Weights of a small image classifier: activation geglu, num experts 16.
Rows from block 7 of a small image classifier, named by matrix and row number. Rows with one number within an expert belong to one neuron, the router's apart. Each number is 500 + 40 x the weight over its row's rms, rounded and kept within 0 to 999. All counts start at 0. Numbers have three digits each.
After each expert's rows are labels from the 100 images, of 14848, where the router gives the expert most weight on average: "top examples" is what is common among them. Only what is clearly more common there than usual is listed. The data: microscope photos of single blood and bone marrow cells. In brackets: how many of the 100.
# router: router (model.blocks.7.mlp.router.weight, 16x128), inputs 64-127
# gate: expert gate (model.blocks.7.mlp.gate, 16x128x128), inputs 64-127
# up: expert up (model.blocks.7.mlp.up, 16x128x128), inputs 64-127
# down: expert down (model.blocks.7.mlp.down, 16x128x128, transposed), outputs 64-127

# expert 1
router.1:462565445592463513429476529507457510543445472465540445525503535548467491489470514513457519530485506469474467450509544442524545441572501484493557430449466546560532488520513529555483530467478536
gate.15:497475579490457596499496518444505541518504524526499509504590502510485497510517479489426462502496526501480446533529500477532448548453435536474472553477486443532518492567502521546492566497464422
up.15:480492502453526439496485459561495510513504538547496594510503539453486452545488452493530468480539487520557540531449468481555396561452500521466522493498499512465540480470501451482511462577452527
down.15:501545550466492482485535503530542477521521498485422537531528423591524582544463541508503488524602437470522559506536490486524556542511575430434489442504505493432530494491523444465466410558431465
top examples: cell type: lymphocyte (96)

# expert 5
router.5:480485498489474544554470499560570471426498515506456472471515566431543548500523502531545491500479474548451539510526466584444455503428439541518521471527563437454451497477507422448594462505537497
gate.0:491539522533545491528515501511403523553484517514541523458440503495507481492538436436498520452439498524529422504440532479480529553478533547479539523539435501550505483519447557566366465486481522
up.0:462569471446552553504531479459462425512423554492560544391494408481520476473486483511521446550467505548498470495483507564477429491451535531518502504529461498467510540481465591599406513558483536
down.0:411521535501479477475527422523516430502465492507475501501515592538473504567477521416515468482582483444524513522473486513511537511536543573443468538403445526531491557483549499512473481508468516
top examples: cell type: promyelocyte (47)

# expert 14
router.14:561449499560557518501519438521478489520553431556510509490546549437507530470544452459458468571477521571493532528480500508481468551481459503502493480522461521471426490549477446500531483520445526
gate.0:479501507524471556475570466558547585528559463456510470462476529471450529483520583554502511471462555519492545467436436503552487524510442546436477489426505571505468468461492497495540413506470489
up.0:528573510432579505503513577507419422436510550518541569518551549484546473541487479428518490481472434445506440517545498512484536504473509396532523543506534535479544542480491565459461571450459495
down.0:432531412534461536436479557502588540560484480499495397575472529532524512483490520537511471438539525517468492502561438484482499586552509491528504443450497515501400451512501468525522463486467508
top examples: cell type: segmented neutrophil (40); cell type: eosinophil (30)

# expert 11
router.11:546434547535562509509607535494525545486520493567525532502542491505487483483518495518480567504523485555507541533449459463460475521563498440515510551544518497499416489533517477475444502552521499
gate.15:501452525490539504371491511538490526493548457500554467504503528487540513496483454529499518531505609502499441537498525474513566492472495529530428578427492479549491472603486549471479543454464481
up.15:496529476548475527597459488496540463537483504489483473483517448555512518463503486545436486456480439481492523421528527464468459553524487506450574509536478532450469515497603492617506464537529546
down.15:500507562524514442482528502574544510511518576513534455488506539508497540501458507582485437512474572512436575498464437539480474539498547499511540519479465443451471499434537446492487482459512541
top examples: cell type: artefact (49)

# expert 4
router.4:477503550480495599493502532529484449498489512475524512519482503479464434459521469571469431570575569454452480466483485571409444536455448470453423479463457451455428540551529477486514536552529511
gate.15:539447557504503458502510536520530473503453539595449494456537499485503570489432450536514509443508452503494465626499421528476496540499506497472545518484488524471567535529501528513510450491439482
up.15:443473506553485529502461535527516481564480579519542456458495503516479522521475441452477505471488459529517441530476515520535436537483458525447507482468495548542564545494522553539471486535438463
down.15:454492516496530551553516499534553476527506538544495524524550553521464513523489495487587491491484535525564492542478517489449523540495473556495476460506506442520512511480544475460473445502396482
top examples: smear: peripheral blood (100); cell type: platelet (97)

# expert 10
router.10:568472479462462483518510506520514490448480475472532494545483510500541484480541490463542476522421411491553552495442432488517544484479456515531493565503454556518547516469447489477485470448473531
gate.0:502583461438459442505570445561482499490497541510492613424516491560542571468468570545500475446508495498467486505446488488502526488542556483512548535550519532508471496449581525518470469435523465
up.0:571448513574484539496450514457535561534519422469528437526533527489462487531501504480511490538445519498468545470534506437437534528503465545488421500483482523483525429515430462510547467542486489
down.0:484401540490488537408503536466488525545549496483470492518473401480512531436435503553537477546569467513485530455492540491503465429496408482443439514552566433471519507492474512413535516507490439
top examples: cell type: lymphocyte (52); cell type: artefact (26)

# expert 9
router.9:517550526519570446511483490496478580452509512493564520463458490481492465488530506503559526442511518457474433528498485516584548531525536551538457489450519452476542463474466523507514525398453472
gate.0:533478505515544468508493449517471433522480565483579529479578534528426426548463521511544568471472544471498493549465469525522463519437481524462466572501532553541469510532549524443596456526432430
up.0:559506445526544433502501422392487579521524466462542539464511488521426472474461556497546537473525536457463441473457497500556522522525553565521514521518505507563531453495454512475520475518496418
down.0:472470488494532485583402508495496427568502516554455458476487557495530552551517433517540538548489500481483523542524488520486487533498505564497534483591490554489461478500478496445490453520457491
top examples: cell type: artefact (100)

# expert 15
router.15:504524508487515430467498498514460559562496565486504553529543547464525504531511492531484596477510460539511527487477491507513495460473462508467501560579555494434466517508525522423605417509510464
gate.0:476556538490586487453572509481436491490490516517519599476481572513418447493505480490471547460540569467460403513522587501536535509464522490494486565524526418421505500510560547463565477489505498
up.0:544431509510463539531469500508577508482523506518496443549484452499583563516534456510530479533446437612554628525493417504441474513527463523506482448542485513560499511515427495543450494531494519
down.0:551544493497493520441530508451516514451508524473486546504484431544527414423567530437484486532581413511521523450471502457547514446490488440517499493475493513480555499487492517539442491512577558
top examples: cell type: myelocyte (32)

# expert 7
router.7:501486456523552523435531443450504558518566478458481475509415524520515515454517515483544459512550554548515499494573492423451488466506498496522551427581484534434488440480446492484514509504496436
gate.0:498492450464430502513418530566496483573499520482494486525548494469514557567474397564496507497522454562504543544574507506485429475532446524484484499509492563448463508542448518485559459532535482
up.0:436484474481521424448420550489514423601500478498465462541520536497487535563510487536483486536577472492495483529574519508500472492523507472524496485528514585468419543524443455445574505524465498
down.0:527523459507460530548466507516516586492494461500518554493532525466531508481543485501495507476460588587504499515459570441502539477506455423501546479525496523550486408502478428554471474523554470
top examples: cell type: artefact (93)

# expert 13
router.13:537488456466529559510485502498485470454539485445500528519489522460552518494531516443496519484460523503491455524508563502528502431474433485548493551479598474486489411492521464462528564490565474
gate.0:469472483509539502563510503482507503515492485505538524381473489460516510473541538503554577484473479505469563482503446616547506496429489576501477490504519430521470542516474512471499444483504510
up.0:464521473516523538537484527489544473522511545500525512444481472458525539466530537544568527463423487540502576458498483569487472490443458533517442455523550388515432519528473493460521472518510504
down.0:459473528531509431546499437442469458510513485444450449519540517491504529485541527481452533492503495428462476530521564532440472497459485553467545488547489484504451534571502511464582519506509519
top examples: cell type: segmented neutrophil (99); smear: peripheral blood (95)

# expert 12
router.12:467546452462451526563530545461510467518482510632415542456548460536550580518450554526529413522524512507556468502579549459533433454523535472523513474490552400488499547470547491475426514559482482
gate.0:563518503461550551535444507433495485512532500483514500465486494446518542517487474540511508496366523450446517455461443534450504495428459569478508486467511482523461485472476488521548484510475508
up.0:528427545490592495413568464548516532453508503434552512500423527525416494405528477481491552477583462544473549559518449490525592498522456495525533500503453558505536471503513541522542553448541547
down.0:417461584459443480586431565535553512541498571518440467476554444527509520556530477469479570458513486515559528498521478519526415581455553497415504435537529522491524475508511472452482412548474445
top examples: cell type: promyelocyte (59); cell type: plasma cell (27)

# expert 3
router.3:478546467441544471564439545522484429491538485483532498469417554489500454515527486420444519513464469520536555495453461561552516533455467513523480519481510588538449461445427455546508464481494528
gate.15:557540510621556510493615446500501494505524448511519560484475558509526540472448515511503527526468505515444483449476550441484495475510509496495495458507414439545412507550530440451517449544416519
up.15:488531510472552533504558576437542489416482497462516454372471456551557549425453503510484472499459513520543533502516436467479504514436473495499517488514432494492494521526456423583520494441522530
down.15:501471460532551438520468465446501415486442511553485542540494423484546476455530460470539535517564444489451510504480488513457509442511505513516540456583595551507485459528519513429582438571559429
top examples: smear: peripheral blood (70); cell type: erythroblast (40)

# expert 8
router.8:472458522539563518484453502558447450541500501538512526426476547507460470506499583503571483539472553500459437511434448589514471580496505558510511511519471522485501473497464545523476421458419455
gate.0:542541516444553530426493557531472493559529429466517548474466577501508439527464507471480455573408474491465480492456489575541492541441458487466450533494487465522488495549513493486484549445432609
up.0:463505482536472545512530480483521528472500547513486505536547513528571468458508495477548526528540478586502529487518529441470494502562479475521566435582513543407524485449541480506483526527531462
down.0:487497488455515539497539520407502473489512606550456554505526491489553556521518487479520386529542467529562465457457500494550531428442464472488540507544579484472556488475486547489494482461507414
top examples: cell type: proerythroblast (48)

# expert 0
router.0:506487618469475460529462439472545485528536497452404521468524469549463496493440462515462546514515569491456518536484460486490532546518511541408550452504508520497538512505541473507553471483543563
gate.0:527502491520472495555535490570578586481503504544483518511551545431519546567461456533556467526497478525480605552558490523485400475484489486528513452511546453541447525456524413490516486564505511
up.0:485440509484436489552461471533552509595481548561427479503539475474536557529483524542498493541467444507461638511584502503457462507550525493486549393526597470543429542489552491497478473540545511
down.0:460489500498423526540490574442565490473463525513512484497596435487524444473549477480503547546519577460537425472513510519507426550424515494474488547466525500539482498486513455505492506495495515
top examples: cell type: erythroblast (89)